config.yaml
model: "image classifier"
dataset: "microscope photos of single blood and bone marrow cells"
train_examples: 194171
image_size: 32
crop_scale_min: 0.7
horizontal_flip: true
color_jitter: 0.2
targets: ["smear"]
num_classes: 2
arch: "swin"
norm: "layernorm"
norm_position: "pre"
hidden_act: "gelu_tanh"
mlp_ratio: 3
head_dim: 32
fused_qkv: true
bias: "none"
qk_norm: false
parallel_block: false
inner_norm: false
patch_size: [2, 2]
depths: [3, 6, 6]
widths: [64, 128, 256]
label_smoothing: 0.1
loss: "cross_entropy"
init: "kaiming_normal"
residual_init: "none"
optimizer: "soap"
beta2: 0.999
learning_rate: 0.0016
beta1: 0.95
shampoo_beta: 0.999
eps: 1e-08
precondition_frequency: 32
max_precond_dim: 1024
one_sided: false
adamw_lr_other_params: 0.0011
ema_decay: 0.995
max_steps: 12200
batch_size: 64
epochs: 4.0
lr_schedule: "linear"
final_lr_fraction: 0.05
warmup_steps: 610
weight_decay: 0.2
adamw_weight_decay_other_params: 0.01
Rows from block 10 of a small image classifier, named by matrix and row number. Rows with one number belong to one neuron. Each number is 50 + 12 x the weight over its row's rms, rounded and kept within 0 to 99. All counts start at 0.
Before each neuron's rows are labels from the 100 images, of 14976, where the neuron reaches its highest value: "responds to" is what is common among them. Only what is clearly more common there than usual is listed. The data: microscope photos of single blood and bone marrow cells. In brackets: how many of the 100, against the usual share in percent.
# fc1: MLP up (model.blocks.10.mlp.fc1.weight, 768x256), inputs 0-51
# fc2: MLP down (model.blocks.10.mlp.fc2.weight, 256x768, transposed), outputs 0-51

responds to: cell type: artefact (31 vs 9.8)
fc1.533:49 43 32 43 74 37 71 38 52 54 51 47 40 29 50 47 41 55 46 44 65 48 28 63 51 46 64 35 39 51 47 35 62 65 41 62 66 48 50 58 57 37 60 60 63 68 51 47 51 47 46 40
fc2.533:62 55 57 57 56 53 31 40 27 42 75 32 66 61 44 63 48 52 63 29 39 42 63 35 47 82 71 52 43 57 48 56 43 39 49 62 40 44 34 46 53 43 42 57 63 45 44 59 54 68 42 56

responds to: smear: peripheral blood (86 vs 16.2); cell type: segmented neutrophil (47 vs 20)
fc1.188:55 46 45 51 45 46 52 52 65 45 56 50 40 44 56 32 50 55 44 73 49 40 54 62 41 75 51 49 51 57 57 54 60 42 31 29 72 18 61 52 42 58 68 56 47 52 33 41 41 46 53 62
fc2.188:35 48 55 58 34 56 60 34 55 56 54 40 28 58 76 45 48 53 47 55 30 49 52 61 42 59 38 73 70 72 53 23 61 68 46 58 44 61 43 46 41 35 49 68 64 46 45 44 34 66 16 42

responds to: smear: peripheral blood (97 vs 16.2); cell type: segmented neutrophil (45 vs 20)
fc1.344:55 52 39 59 21 42 57 48 65 48 69 55 55 64 46 29 60 60 49 61 50 76 56 51 49 68 60 45 57 53 63 45 51 42 57 45 51 52 49 45 54 56 44 23 45 50 73 41 36 70 53 39
fc2.344:58 40 66 32 75 55 58 77 42 56 45 50 43 44 25 57 46 47 45 73 68 41 37 43 54 48 57 58 53 45 38 60 39 32 50 53 60 47 32 34 35 66 45 43 53 54 28 64 65 25 32 73

responds to: cell type: artefact (36 vs 9.8)
fc1.92:68 65 50 36 60 38 48 64 41 43 47 33 59 50 37 55 80 53 40 50 23 51 63 56 42 40 54 32 32 64 48 40 65 71 42 50 30 28 56 46 47 48 18 53 65 49 36 41 39 59 61 56
fc2.92:45 59 49 37 71 56 61 19 46 59 47 53 45 35 60 48 43 50 53 27 68 51 48 46 71 66 56 62 44 49 53 57 25 39 45 60 59 55 59 38 61 67 60 42 53 36 36 56 52 32 52 52

responds to: cell type: lymphocyte (34 vs 15.3)
fc1.568:56 41 78 63 45 34 52 48 48 46 26 80 59 44 36 37 63 50 53 34 71 54 37 46 78 62 37 28 41 41 55 44 48 46 58 44 67 48 43 54 65 41 69 43 49 48 41 38 35 22 34 58
fc2.568:33 54 29 46 84 41 56 38 42 52 47 23 39 59 49 32 63 44 57 46 31 58 41 69 31 61 51 58 45 61 57 50 47 62 66 49 40 44 43 38 53 59 45 32 65 40 55 40 40 70 63 52

responds to: smear: peripheral blood (39 vs 16.2)
fc1.746:65 46 66 58 44 62 28 56 44 40 56 58 38 48 47 60 65 51 77 61 55 45 44 21 59 62 74 55 54 64 56 63 47 46 46 63 41 58 56 38 49 37 48 58 48 50 27 51 37 50 49 36
fc2.746:34 46 55 38 53 49 51 29 60 53 36 50 51 52 59 27 33 63 45 30 33 62 39 63 48 31 41 31 56 61 38 67 69 86 51 66 56 51 78 58 59 58 75 40 63 39 45 36 40 54 44 49

responds to: smear: peripheral blood (92 vs 16.2); cell type: monocyte (27 vs 3.4)
fc1.678:49 45 50 52 42 63 69 47 77 46 49 46 55 47 56 48 42 52 38 36 69 36 50 54 63 24 40 46 55 49 53 48 47 35 51 49 26 63 48 54 64 56 39 47 46 52 28 60 63 61 47 61
fc2.678:37 50 27 21 62 27 54 74 45 38 56 67 33 48 56 45 53 34 35 68 39 68 57 81 27 49 48 31 58 47 51 43 66 66 48 57 58 41 44 50 55 46 56 58 53 59 66 52 57 53 42 49

responds to: cell type: lymphocyte (35 vs 15.3)
fc1.592:42 44 54 43 55 37 46 52 51 66 52 56 43 63 54 32 43 42 56 44 49 87 34 40 53 30 52 46 53 45 47 50 49 44 52 42 71 59 53 58 57 66 61 43 47 47 66 47 57 59 26 46
fc2.592:30 51 16 60 47 39 40 64 45 44 84 23 44 44 33 41 62 46 61 45 50 20 44 34 52 53 42 65 77 47 39 60 54 38 33 69 24 47 31 56 48 53 49 64 48 63 70 46 44 53 71 55

responds to: cell type: lymphocyte (42 vs 15.3)
fc1.634:62 57 68 47 62 57 41 47 61 65 86 45 38 41 40 43 64 61 55 56 46 55 57 71 50 37 51 39 67 63 39 33 68 69 34 49 53 59 45 46 72 37 58 42 64 44 71 55 46 55 49 56
fc2.634:53 29 61 62 34 46 60 21 48 47 25 45 43 58 56 60 46 71 40 25 62 65 52 40 40 70 29 39 35 62 45 54 36 71 46 34 69 36 63 64 37 55 51 38 67 19 38 62 44 58 36 54

responds to: cell type: lymphocyte (35 vs 15.3)
fc1.335:41 48 39 62 50 53 46 30 47 41 61 43 58 59 40 50 36 42 57 57 30 39 59 53 44 58 61 19 57 48 51 69 52 65 45 26 62 58 32 51 49 40 45 66 50 65 53 52 41 79 35 50
fc2.335:60 43 94 56 34 53 43 36 35 76 29 61 49 35 63 42 38 51 30 37 52 55 54 47 58 56 57 54 40 62 39 48 41 41 52 52 48 30 68 53 51 60 61 54 40 52 28 51 50 37 44 39

responds to: cell type: lymphocyte (36 vs 15.3)
fc1.320:59 55 68 65 58 42 46 26 47 53 23 43 60 61 59 37 52 39 48 49 62 42 40 34 51 71 58 26 62 64 62 36 60 35 25 63 29 37 58 56 54 27 42 48 55 55 40 54 51 31 32 65
fc2.320:51 42 36 30 66 57 70 31 34 49 35 57 52 51 63 63 55 60 69 38 47 61 40 62 56 48 50 31 52 33 55 73 52 55 74 56 41 41 49 37 33 47 39 35 56 42 61 67 68 75 57 67

responds to: smear: peripheral blood (61 vs 16.2)
fc1.371:52 37 58 55 70 44 66 36 56 48 74 47 78 39 59 52 39 51 57 35 37 45 27 52 19 34 51 57 50 50 40 61 63 48 55 33 67 51 54 65 49 67 61 54 73 67 39 47 69 67 60 53
fc2.371:48 75 64 54 44 38 47 49 48 63 40 75 59 51 55 69 68 58 50 52 54 50 61 49 54 48 55 45 48 38 51 44 46 48 58 48 42 43 63 41 47 43 66 54 32 40 48 61 51 49 39 53

responds to: smear: peripheral blood (88 vs 16.2); cell type: segmented neutrophil (42 vs 20)
fc1.295:60 41 40 52 35 63 52 65 64 31 43 61 33 56 58 32 58 42 33 49 51 64 45 49 49 50 46 46 39 42 57 51 44 30 42 54 60 54 59 56 59 38 53 39 42 56 50 36 53 55 60 43
fc2.295:50 62 30 60 61 41 47 48 57 43 64 40 88 46 39 58 36 58 75 78 55 38 43 63 52 64 56 52 55 49 41 74 38 41 57 53 52 40 47 48 50 63 51 49 34 46 35 47 48 40 48 61

responds to: cell type: lymphocyte (34 vs 15.3)
fc1.361:54 41 75 37 59 38 37 44 41 68 56 50 50 40 36 44 72 49 50 37 46 57 51 54 61 77 43 57 47 59 46 45 38 45 45 32 44 54 53 48 57 64 38 57 68 37 30 59 51 49 38 55
fc2.361:49 52 53 67 53 47 52 38 54 44 27 23 29 49 55 55 48 51 46 58 39 45 67 56 45 31 44 40 53 56 46 57 47 71 62 47 49 66 60 69 59 47 48 53 56 27 80 63 51 61 36 55

responds to: smear: peripheral blood (93 vs 16.2); cell type: segmented neutrophil (46 vs 20)
fc1.357:40 45 53 46 63 55 49 58 58 56 40 49 38 49 41 60 27 60 31 42 62 43 04 48 87 44 54 38 34 48 32 63 38 64 52 58 34 71 61 40 59 69 32 46 46 54 31 46 28 45 45 51
fc2.357:32 60 25 45 69 35 56 78 49 36 59 36 42 48 62 34 50 55 64 55 53 56 33 91 37 62 53 55 73 47 43 45 75 39 47 40 48 45 30 67 42 39 67 54 43 64 74 49 43 51 47 49

responds to: cell type: lymphocyte (36 vs 15.3); cell type: artefact (25 vs 9.8)
fc1.354:38 65 47 62 49 46 51 50 56 47 60 52 50 57 41 37 43 31 64 35 46 61 34 46 15 34 39 46 39 81 32 47 56 54 57 49 25 63 48 62 64 43 39 47 51 40 77 52 64 79 45 51
fc2.354:55 52 40 38 54 60 58 36 53 43 55 54 43 62 40 44 58 63 43 26 51 52 75 55 56 49 38 42 51 43 54 64 47 61 73 48 82 46 58 51 49 34 57 30 47 42 40 61 25 41 38 44

responds to: smear: peripheral blood (94 vs 16.2)
fc1.694:46 66 59 54 46 47 40 61 47 71 41 67 56 79 48 34 63 44 42 44 71 39 39 59 32 44 62 69 40 60 38 33 55 36 48 69 35 50 45 42 26 51 48 63 56 47 39 59 65 26 45 42
fc2.694:44 46 57 44 78 59 58 69 52 54 61 70 31 53 55 37 42 58 59 71 29 67 52 48 53 34 68 44 39 37 68 61 32 26 32 36 55 45 40 44 66 42 23 33 58 47 46 42 45 67 53 31

responds to: smear: peripheral blood (91 vs 16.2); cell type: segmented neutrophil (50 vs 20)
fc1.658:37 41 42 46 49 51 53 55 45 60 52 46 52 51 66 48 42 31 49 55 83 44 44 46 48 54 58 41 36 50 28 25 58 54 47 68 69 55 45 37 45 47 58 49 52 49 36 44 58 31 15 46
fc2.658:43 44 47 51 57 59 50 60 43 42 71 65 41 63 55 61 51 74 30 57 28 49 63 52 58 46 64 48 65 57 65 76 49 48 73 36 47 60 54 55 62 51 47 42 47 39 60 52 38 58 51 38

responds to: cell type: lymphocyte (35 vs 15.3)
fc1.96:41 44 63 46 56 59 49 32 41 52 33 37 59 44 52 59 38 48 52 45 39 53 48 56 64 65 30 34 59 42 61 71 66 81 49 49 38 30 47 51 41 66 72 63 46 48 50 57 45 35 56 38
fc2.96:59 43 57 45 31 53 49 46 53 58 65 55 42 70 43 51 47 54 59 41 51 47 62 53 30 53 57 55 37 29 38 45 58 56 57 30 31 60 52 45 57 23 48 82 46 54 40 44 39 37 49 57

responds to: smear: peripheral blood (81 vs 16.2)
fc1.472:54 30 58 53 42 49 56 39 66 57 52 72 39 42 29 49 39 61 37 48 59 37 32 51 65 46 58 60 41 44 19 49 65 47 50 85 41 43 74 51 36 68 41 68 50 47 39 33 43 28 37 61
fc2.472:47 41 25 45 59 35 59 74 40 43 52 50 51 40 39 44 37 49 71 60 54 60 61 83 40 45 57 25 59 49 52 50 60 58 26 45 68 73 35 50 51 30 73 62 34 45 53 51 39 67 51 36

responds to: cell type: lymphocyte (34 vs 15.3)
fc1.156:58 46 48 58 53 28 67 54 44 41 49 35 68 26 40 64 49 44 43 43 49 54 55 26 45 37 37 56 40 71 48 32 59 26 52 60 71 36 54 51 61 43 26 71 45 53 54 59 62 46 51 46
fc2.156:44 54 42 36 52 49 59 27 51 63 60 62 48 74 62 53 62 79 47 34 44 47 61 72 53 37 63 35 58 50 55 58 57 49 43 52 22 53 49 46 63 35 55 10 58 33 56 55 45 66 50 59

responds to: cell type: lymphocyte (35 vs 15.3)
fc1.264:25 28 31 53 39 52 19 57 74 50 59 55 61 49 48 40 41 56 21 30 57 55 36 43 60 30 34 48 58 43 47 41 50 40 74 63 40 74 52 58 67 45 28 58 59 50 41 38 47 58 74 41
fc2.264:62 53 47 39 45 49 53 63 43 71 63 17 29 74 34 48 53 59 57 46 44 45 61 48 38 64 68 37 66 60 42 53 28 49 49 67 44 51 40 54 61 44 47 62 48 42 58 54 60 68 64 61

responds to: smear: peripheral blood (96 vs 16.2)
fc1.298:40 35 42 71 82 24 51 56 49 45 38 26 46 45 28 48 37 41 44 60 50 39 66 37 41 54 59 53 59 71 46 31 60 37 52 65 61 45 28 53 27 48 41 49 69 48 48 66 62 60 52 56
fc2.298:49 45 60 55 51 48 58 75 69 63 59 54 49 45 51 34 53 45 31 49 35 59 16 37 49 38 38 45 36 41 31 38 45 49 41 37 55 41 53 59 45 57 62 70 37 47 41 68 50 25 44 45

responds to: cell type: lymphocyte (37 vs 15.3); cell type: artefact (25 vs 9.8)
fc1.667:47 62 50 33 66 74 47 53 42 73 31 52 72 59 46 46 62 53 70 46 40 39 29 50 50 66 45 33 78 50 57 45 57 71 65 43 52 43 51 31 60 29 54 44 49 46 56 62 60 70 55 67
fc2.667:72 41 64 55 28 36 53 35 54 57 61 60 29 57 52 75 49 31 51 12 47 41 60 41 54 62 47 43 43 56 66 57 41 47 38 49 45 47 46 54 37 41 45 51 57 58 57 40 33 42 41 38

responds to: smear: peripheral blood (95 vs 16.2)
fc1.80:34 59 62 41 47 38 55 55 70 72 48 56 47 64 70 41 51 42 51 18 68 37 31 65 46 50 60 52 46 53 52 62 47 42 57 68 39 50 53 47 57 48 60 55 38 59 44 32 59 56 55 44
fc2.80:40 63 63 66 65 67 44 99 41 46 47 40 46 60 64 41 48 48 48 79 47 56 61 41 48 35 53 47 54 58 63 25 43 47 48 33 48 58 64 65 52 43 51 44 35 71 65 53 59 39 65 47

responds to: smear: peripheral blood (59 vs 16.2)
fc1.691:52 53 52 51 75 33 51 57 58 37 43 52 42 55 55 64 44 65 40 62 43 41 54 76 55 42 48 50 56 23 50 74 53 64 39 30 74 54 41 60 50 60 50 58 50 39 67 31 49 46 68 58
fc2.691:42 32 59 42 42 49 36 65 49 47 40 18 60 69 46 42 60 49 61 52 57 71 43 45 53 63 41 53 56 68 59 53 34 49 33 36 43 58 53 66 36 39 65 43 58 35 57 41 36 41 57 47

responds to: cell type: lymphocyte (42 vs 15.3)
fc1.511:39 52 44 46 54 70 49 65 41 52 49 36 45 61 60 39 38 41 59 58 57 52 49 38 48 53 31 60 49 60 50 67 47 51 39 40 32 44 56 77 56 53 48 32 38 44 54 63 45 62 60 43
fc2.511:51 49 56 32 36 62 59 37 74 65 54 52 60 49 40 52 41 67 29 32 42 51 33 70 64 39 40 52 42 43 50 55 51 49 68 63 56 57 43 60 44 41 63 36 65 24 26 54 39 55 45 39

responds to: cell type: lymphocyte (34 vs 15.3)
fc1.608:70 48 74 46 47 47 46 47 22 51 48 38 35 50 53 65 32 55 65 56 42 32 54 42 67 56 25 60 49 47 69 54 51 81 48 47 23 24 58 51 40 48 59 53 46 33 72 56 49 52 43 47
fc2.608:37 54 38 48 41 53 67 44 51 54 55 53 53 59 35 50 58 28 37 32 41 61 35 53 39 20 51 50 47 31 55 68 46 44 76 50 56 52 50 53 35 48 44 51 39 72 54 38 55 56 76 59

responds to: cell type: lymphocyte (36 vs 15.3)
fc1.573:62 39 46 63 64 44 41 44 44 48 63 43 41 47 39 47 62 76 48 58 50 42 41 42 63 47 57 56 67 46 51 45 45 62 51 57 56 69 55 63 45 29 56 52 48 59 59 47 42 55 57 47
fc2.573:43 50 49 48 55 24 43 68 33 55 40 64 52 69 59 47 79 51 40 47 44 78 45 47 50 61 66 43 48 64 56 52 57 50 43 36 50 57 59 53 56 60 52 46 43 39 58 44 44 59 58 52

responds to: smear: peripheral blood (90 vs 16.2); cell type: segmented neutrophil (40 vs 20)
fc1.571:29 67 57 56 54 58 54 59 57 42 65 65 58 50 40 44 37 57 28 57 59 62 45 56 50 46 60 68 45 40 51 40 60 55 30 38 48 42 67 62 70 60 44 39 46 39 39 36 76 44 73 41
fc2.571:52 53 45 49 48 45 50 74 64 34 61 60 52 37 51 43 46 49 55 66 47 52 71 51 69 56 60 37 62 34 57 66 65 38 54 35 61 46 46 55 49 41 51 45 27 43 56 39 48 49 32 52

responds to: smear: peripheral blood (96 vs 16.2); cell type: segmented neutrophil (49 vs 20)
fc1.442:59 44 34 52 50 37 53 81 45 26 48 47 44 51 53 43 56 54 45 67 37 70 47 65 53 71 56 34 38 69 21 42 54 40 40 57 67 57 48 44 62 63 39 50 59 61 37 30 68 57 58 46
fc2.442:73 55 35 47 38 45 65 61 53 48 56 59 64 69 51 50 52 37 54 60 62 45 38 41 53 26 64 43 57 27 61 61 56 39 36 65 54 52 67 73 41 35 51 53 56 24 54 56 45 57 33 58

responds to: smear: peripheral blood (93 vs 16.2); cell type: myeloblast (29 vs 1.9)
fc1.529:50 41 22 56 51 45 51 55 54 43 65 30 49 48 58 52 54 37 54 46 56 59 55 48 36 35 58 76 43 55 42 37 53 37 61 54 39 44 70 57 39 56 25 39 69 62 35 65 65 53 51 56
fc2.529:41 74 31 34 48 61 55 75 32 48 66 55 57 61 40 53 26 49 52 70 41 39 71 53 48 53 29 40 45 49 65 40 53 55 54 60 45 58 42 54 50 58 57 44 32 36 47 41 61 44 43 51

responds to: cell type: lymphocyte (43 vs 15.3)
fc1.481:63 50 59 32 53 42 47 44 52 41 50 40 41 46 40 47 74 50 74 62 65 57 60 53 52 62 60 42 62 62 36 54 38 80 63 56 36 54 29 44 50 47 57 59 42 53 66 63 35 65 31 64
fc2.481:75 45 50 72 62 59 68 42 68 65 27 45 23 58 49 67 59 48 28 34 28 48 47 43 66 58 52 46 50 30 61 63 31 42 49 38 54 59 68 51 49 58 39 26 53 44 66 62 37 66 51 41

responds to: cell type: lymphocyte (37 vs 15.3)
fc1.700:47 49 86 49 40 62 38 50 37 58 29 55 37 54 63 46 53 39 61 62 37 33 35 32 48 52 29 57 41 56 56 39 48 54 38 49 59 39 51 32 42 74 69 47 47 33 29 66 55 32 49 49
fc2.700:58 43 61 56 33 61 56 26 62 47 45 46 32 50 58 44 37 56 37 38 45 44 70 54 38 48 46 43 63 73 48 50 55 62 50 63 53 53 55 37 60 52 48 72 76 24 43 26 43 82 55 53

responds to: smear: peripheral blood (99 vs 16.2); cell type: segmented neutrophil (53 vs 20)
fc1.501:53 43 27 51 45 48 51 62 60 61 54 50 58 56 70 52 57 60 36 53 41 61 54 43 24 50 50 75 58 45 63 35 48 41 49 41 39 41 62 64 45 58 45 43 59 65 33 63 48 57 61 40
fc2.501:38 59 66 31 51 36 45 52 45 39 55 80 47 42 56 55 50 29 38 59 66 29 50 47 47 38 30 43 44 45 56 66 42 51 64 65 49 56 43 44 52 53 36 52 59 43 55 58 49 33 47 60

responds to: cell type: lymphocyte (35 vs 15.3)
fc1.67:49 43 56 38 53 33 56 40 42 52 45 57 61 47 63 31 63 60 55 49 50 41 44 71 54 59 54 34 55 38 50 38 53 58 58 61 54 39 66 66 51 42 65 43 46 52 33 44 57 45 33 36
fc2.67:58 39 40 48 54 55 50 59 56 50 74 46 40 63 42 57 43 49 60 42 44 30 56 41 68 61 55 67 70 49 58 70 42 28 51 68 19 77 29 45 72 42 22 51 63 39 68 42 43 53 61 66

responds to: smear: peripheral blood (80 vs 16.2); cell type: segmented neutrophil (44 vs 20)
fc1.750:32 40 47 38 44 41 56 47 42 50 36 56 51 38 54 50 49 48 83 65 43 32 40 37 51 73 47 57 40 45 67 69 72 23 47 64 42 50 46 55 59 59 54 62 55 49 46 57 53 46 38 64
fc2.750:63 41 47 74 28 61 46 52 65 35 37 47 49 52 81 52 50 47 60 66 42 54 60 53 46 35 50 42 56 52 54 36 55 70 44 48 57 70 59 50 49 53 46 61 61 47 59 29 41 73 55 45

responds to: cell type: artefact (25 vs 9.8)
fc1.61:68 38 47 43 57 35 31 43 49 59 46 72 57 32 62 46 30 57 46 46 61 32 49 37 63 51 40 58 35 47 35 66 49 51 23 66 54 47 37 50 45 38 72 44 54 44 35 39 55 39 34 69
fc2.61:27 66 49 64 33 70 43 61 47 50 64 43 27 72 72 56 40 59 52 50 28 38 45 71 51 54 44 53 75 49 55 55 46 75 60 56 34 64 60 57 63 55 48 67 53 38 61 53 39 55 52 31

responds to: cell type: lymphocyte (37 vs 15.3)
fc1.11:48 60 77 47 59 69 43 50 35 50 55 51 35 68 38 37 50 55 46 52 45 52 33 49 38 39 54 25 48 41 36 61 42 60 67 42 42 36 58 46 53 36 33 48 48 38 54 49 49 43 49 56
fc2.11:60 24 66 50 65 32 51 37 46 53 36 31 58 37 61 57 47 48 38 05 47 71 49 48 61 55 57 51 47 76 25 49 72 54 44 52 56 44 54 50 46 67 45 36 65 44 58 72 46 61 56 47

responds to: smear: peripheral blood (85 vs 16.2); cell type: myeloblast (26 vs 1.9)
fc1.103:40 26 67 46 54 58 48 42 52 46 45 51 53 30 49 55 60 58 51 66 44 53 54 55 71 31 42 65 36 47 32 63 55 41 31 56 79 65 55 66 53 85 45 51 65 48 38 63 38 52 47 59
fc2.103:33 41 48 55 48 38 40 58 46 55 55 28 56 50 54 41 54 38 62 60 58 37 24 40 38 46 57 67 43 58 70 41 60 47 42 49 50 46 61 53 53 38 55 73 22 70 36 38 49 57 43 59

responds to: cell type: lymphocyte (37 vs 15.3)
fc1.8:38 51 76 59 42 63 52 54 46 59 57 37 56 62 57 59 59 44 49 55 57 35 51 61 40 54 40 54 62 62 18 36 50 71 46 46 70 63 52 31 49 65 83 50 73 32 46 56 53 40 59 57
fc2.8:70 41 33 64 38 44 41 41 60 46 28 47 40 68 61 50 31 47 41 28 35 54 65 45 45 58 48 44 45 52 57 53 61 57 42 46 67 41 53 62 39 33 53 45 41 52 61 32 30 74 42 53

responds to: cell type: lymphocyte (34 vs 15.3)
fc1.440:65 65 64 32 43 52 48 54 41 59 58 42 31 51 36 34 52 51 56 62 44 54 75 36 34 68 61 32 60 61 43 46 40 64 45 42 67 53 50 46 52 32 66 53 35 49 48 38 39 58 30 53
fc2.440:53 51 53 76 47 58 55 58 46 58 38 48 29 49 67 58 43 45 44 30 36 47 40 36 58 68 47 50 40 64 61 25 41 47 59 50 46 41 70 42 51 34 53 46 59 61 58 47 37 54 51 50

responds to: smear: peripheral blood (95 vs 16.2); cell type: segmented neutrophil (40 vs 20)
fc1.46:46 50 57 44 55 44 52 77 64 49 26 58 53 54 58 49 65 50 49 40 38 38 29 47 48 48 45 42 70 53 23 47 64 65 66 37 37 68 68 37 75 64 52 42 39 81 30 61 33 67 58 61
fc2.46:48 53 33 49 39 45 46 59 40 60 66 52 67 59 39 59 39 32 51 45 65 32 60 51 36 35 42 54 59 50 52 40 52 54 37 77 68 40 48 45 44 49 53 65 73 44 52 57 61 37 54 52

responds to: cell type: lymphocyte (35 vs 15.3)
fc1.696:30 33 51 53 65 39 71 40 52 65 44 64 54 63 69 36 48 57 36 35 75 62 46 70 63 49 43 52 60 40 60 17 49 62 50 47 60 46 47 49 39 28 57 71 43 33 63 63 57 63 51 52
fc2.696:52 47 30 66 37 52 48 50 38 49 67 36 54 54 41 48 72 33 61 10 34 25 47 41 42 43 67 50 54 57 40 58 40 32 65 63 63 40 39 68 57 45 52 57 49 68 62 50 34 58 53 53

responds to: smear: peripheral blood (87 vs 16.2); cell type: segmented neutrophil (46 vs 20)
fc1.177:40 35 56 57 35 51 52 49 62 35 47 49 61 23 53 34 29 36 38 68 68 54 60 39 52 74 47 53 32 44 44 45 54 20 58 57 45 44 59 54 64 70 38 57 59 57 53 38 74 28 34 67
fc2.177:61 41 56 46 51 56 62 41 62 51 56 85 64 58 52 35 19 63 59 53 49 77 56 74 48 35 73 48 56 41 61 48 61 57 28 37 53 54 49 39 50 64 55 40 53 40 33 62 76 83 53 46

responds to: cell type: lymphocyte (34 vs 15.3)
fc1.202:26 63 58 48 56 63 59 31 45 38 60 42 52 68 59 50 58 51 54 50 34 35 50 62 53 45 53 48 41 44 73 65 46 70 65 40 43 54 47 54 66 63 57 35 53 56 60 69 48 64 56 58
fc2.202:33 47 65 45 28 48 33 29 61 56 41 72 55 56 26 44 46 48 48 29 49 64 50 41 39 47 48 50 31 41 53 34 40 38 48 75 52 29 36 59 46 42 45 67 49 70 46 47 41 51 49 41

responds to: cell type: lymphocyte (34 vs 15.3)
fc1.16:56 62 52 44 60 43 46 44 44 59 48 36 61 54 60 51 55 51 63 75 45 29 48 56 43 55 47 31 57 61 38 39 46 76 20 56 77 61 47 55 61 32 66 56 58 48 76 61 68 66 57 60
fc2.16:70 29 63 55 52 53 45 16 35 54 26 49 40 62 56 54 40 54 56 14 37 77 41 50 54 48 58 56 24 56 46 43 53 56 45 29 48 23 52 33 30 44 54 45 55 54 31 47 50 60 44 43

responds to: smear: peripheral blood (62 vs 16.2)
fc1.117:37 33 19 54 60 50 42 55 37 63 58 62 65 46 39 40 51 35 63 52 55 50 53 49 44 47 27 63 49 42 57 45 45 48 80 49 39 24 33 64 58 41 50 75 45 41 71 43 73 47 53 54
fc2.117:40 39 45 43 41 48 60 45 59 53 68 44 50 55 35 38 49 54 50 32 44 38 45 19 61 43 59 54 77 58 45 78 52 42 63 56 52 71 30 52 59 48 65 47 44 38 59 53 35 41 48 50

responds to: cell type: lymphocyte (34 vs 15.3)
fc1.602:33 31 58 36 50 32 59 45 62 60 35 79 41 45 65 62 56 61 42 69 44 47 38 47 54 50 33 24 20 38 37 61 43 65 60 49 72 36 70 48 73 60 63 49 46 48 47 46 45 25 29 31
fc2.602:34 59 23 39 56 41 53 71 45 34 70 15 40 54 48 30 55 39 55 31 34 47 53 41 34 46 50 45 63 39 50 43 43 39 62 52 38 54 40 62 41 30 43 44 67 50 58 50 45 80 58 66

responds to: smear: peripheral blood (91 vs 16.2); cell type: segmented neutrophil (42 vs 20)
fc1.229:31 42 34 44 44 45 61 54 44 34 59 49 57 56 59 39 49 56 48 63 44 45 41 50 32 48 52 46 47 32 49 50 52 53 48 49 68 69 32 51 46 65 36 43 49 60 47 62 32 43 72 58
fc2.229:43 54 35 33 61 68 40 65 52 44 41 43 35 48 43 48 53 51 41 69 60 58 34 43 44 66 56 63 47 58 54 29 51 41 63 45 45 31 42 73 49 39 57 49 59 63 67 53 56 60 42 43

responds to: cell type: artefact (26 vs 9.8)
fc1.404:40 48 70 49 47 32 38 47 59 58 54 40 49 63 48 38 59 52 32 43 33 40 55 65 24 57 41 51 47 61 39 34 57 55 39 39 46 61 60 59 77 31 48 73 67 48 70 71 61 44 53 48
fc2.404:72 45 56 50 35 62 51 27 48 42 39 38 58 54 58 34 34 55 44 20 47 55 63 53 67 50 52 48 31 48 56 60 48 55 54 45 48 35 54 61 68 37 48 43 38 30 33 40 35 60 21 58

responds to: smear: peripheral blood (93 vs 16.2); cell type: myeloblast (27 vs 1.9)
fc1.86:40 41 32 48 61 49 62 57 53 46 43 79 69 37 41 71 60 45 61 53 48 56 29 35 45 36 53 48 59 57 61 40 39 38 79 45 38 27 60 86 49 60 66 53 62 59 56 48 54 57 47 55
fc2.86:39 58 47 54 48 62 58 64 48 35 64 48 33 57 36 52 58 46 58 49 51 42 53 25 61 36 60 53 51 38 45 68 27 40 49 48 60 73 35 44 67 41 52 54 39 36 58 58 55 25 29 57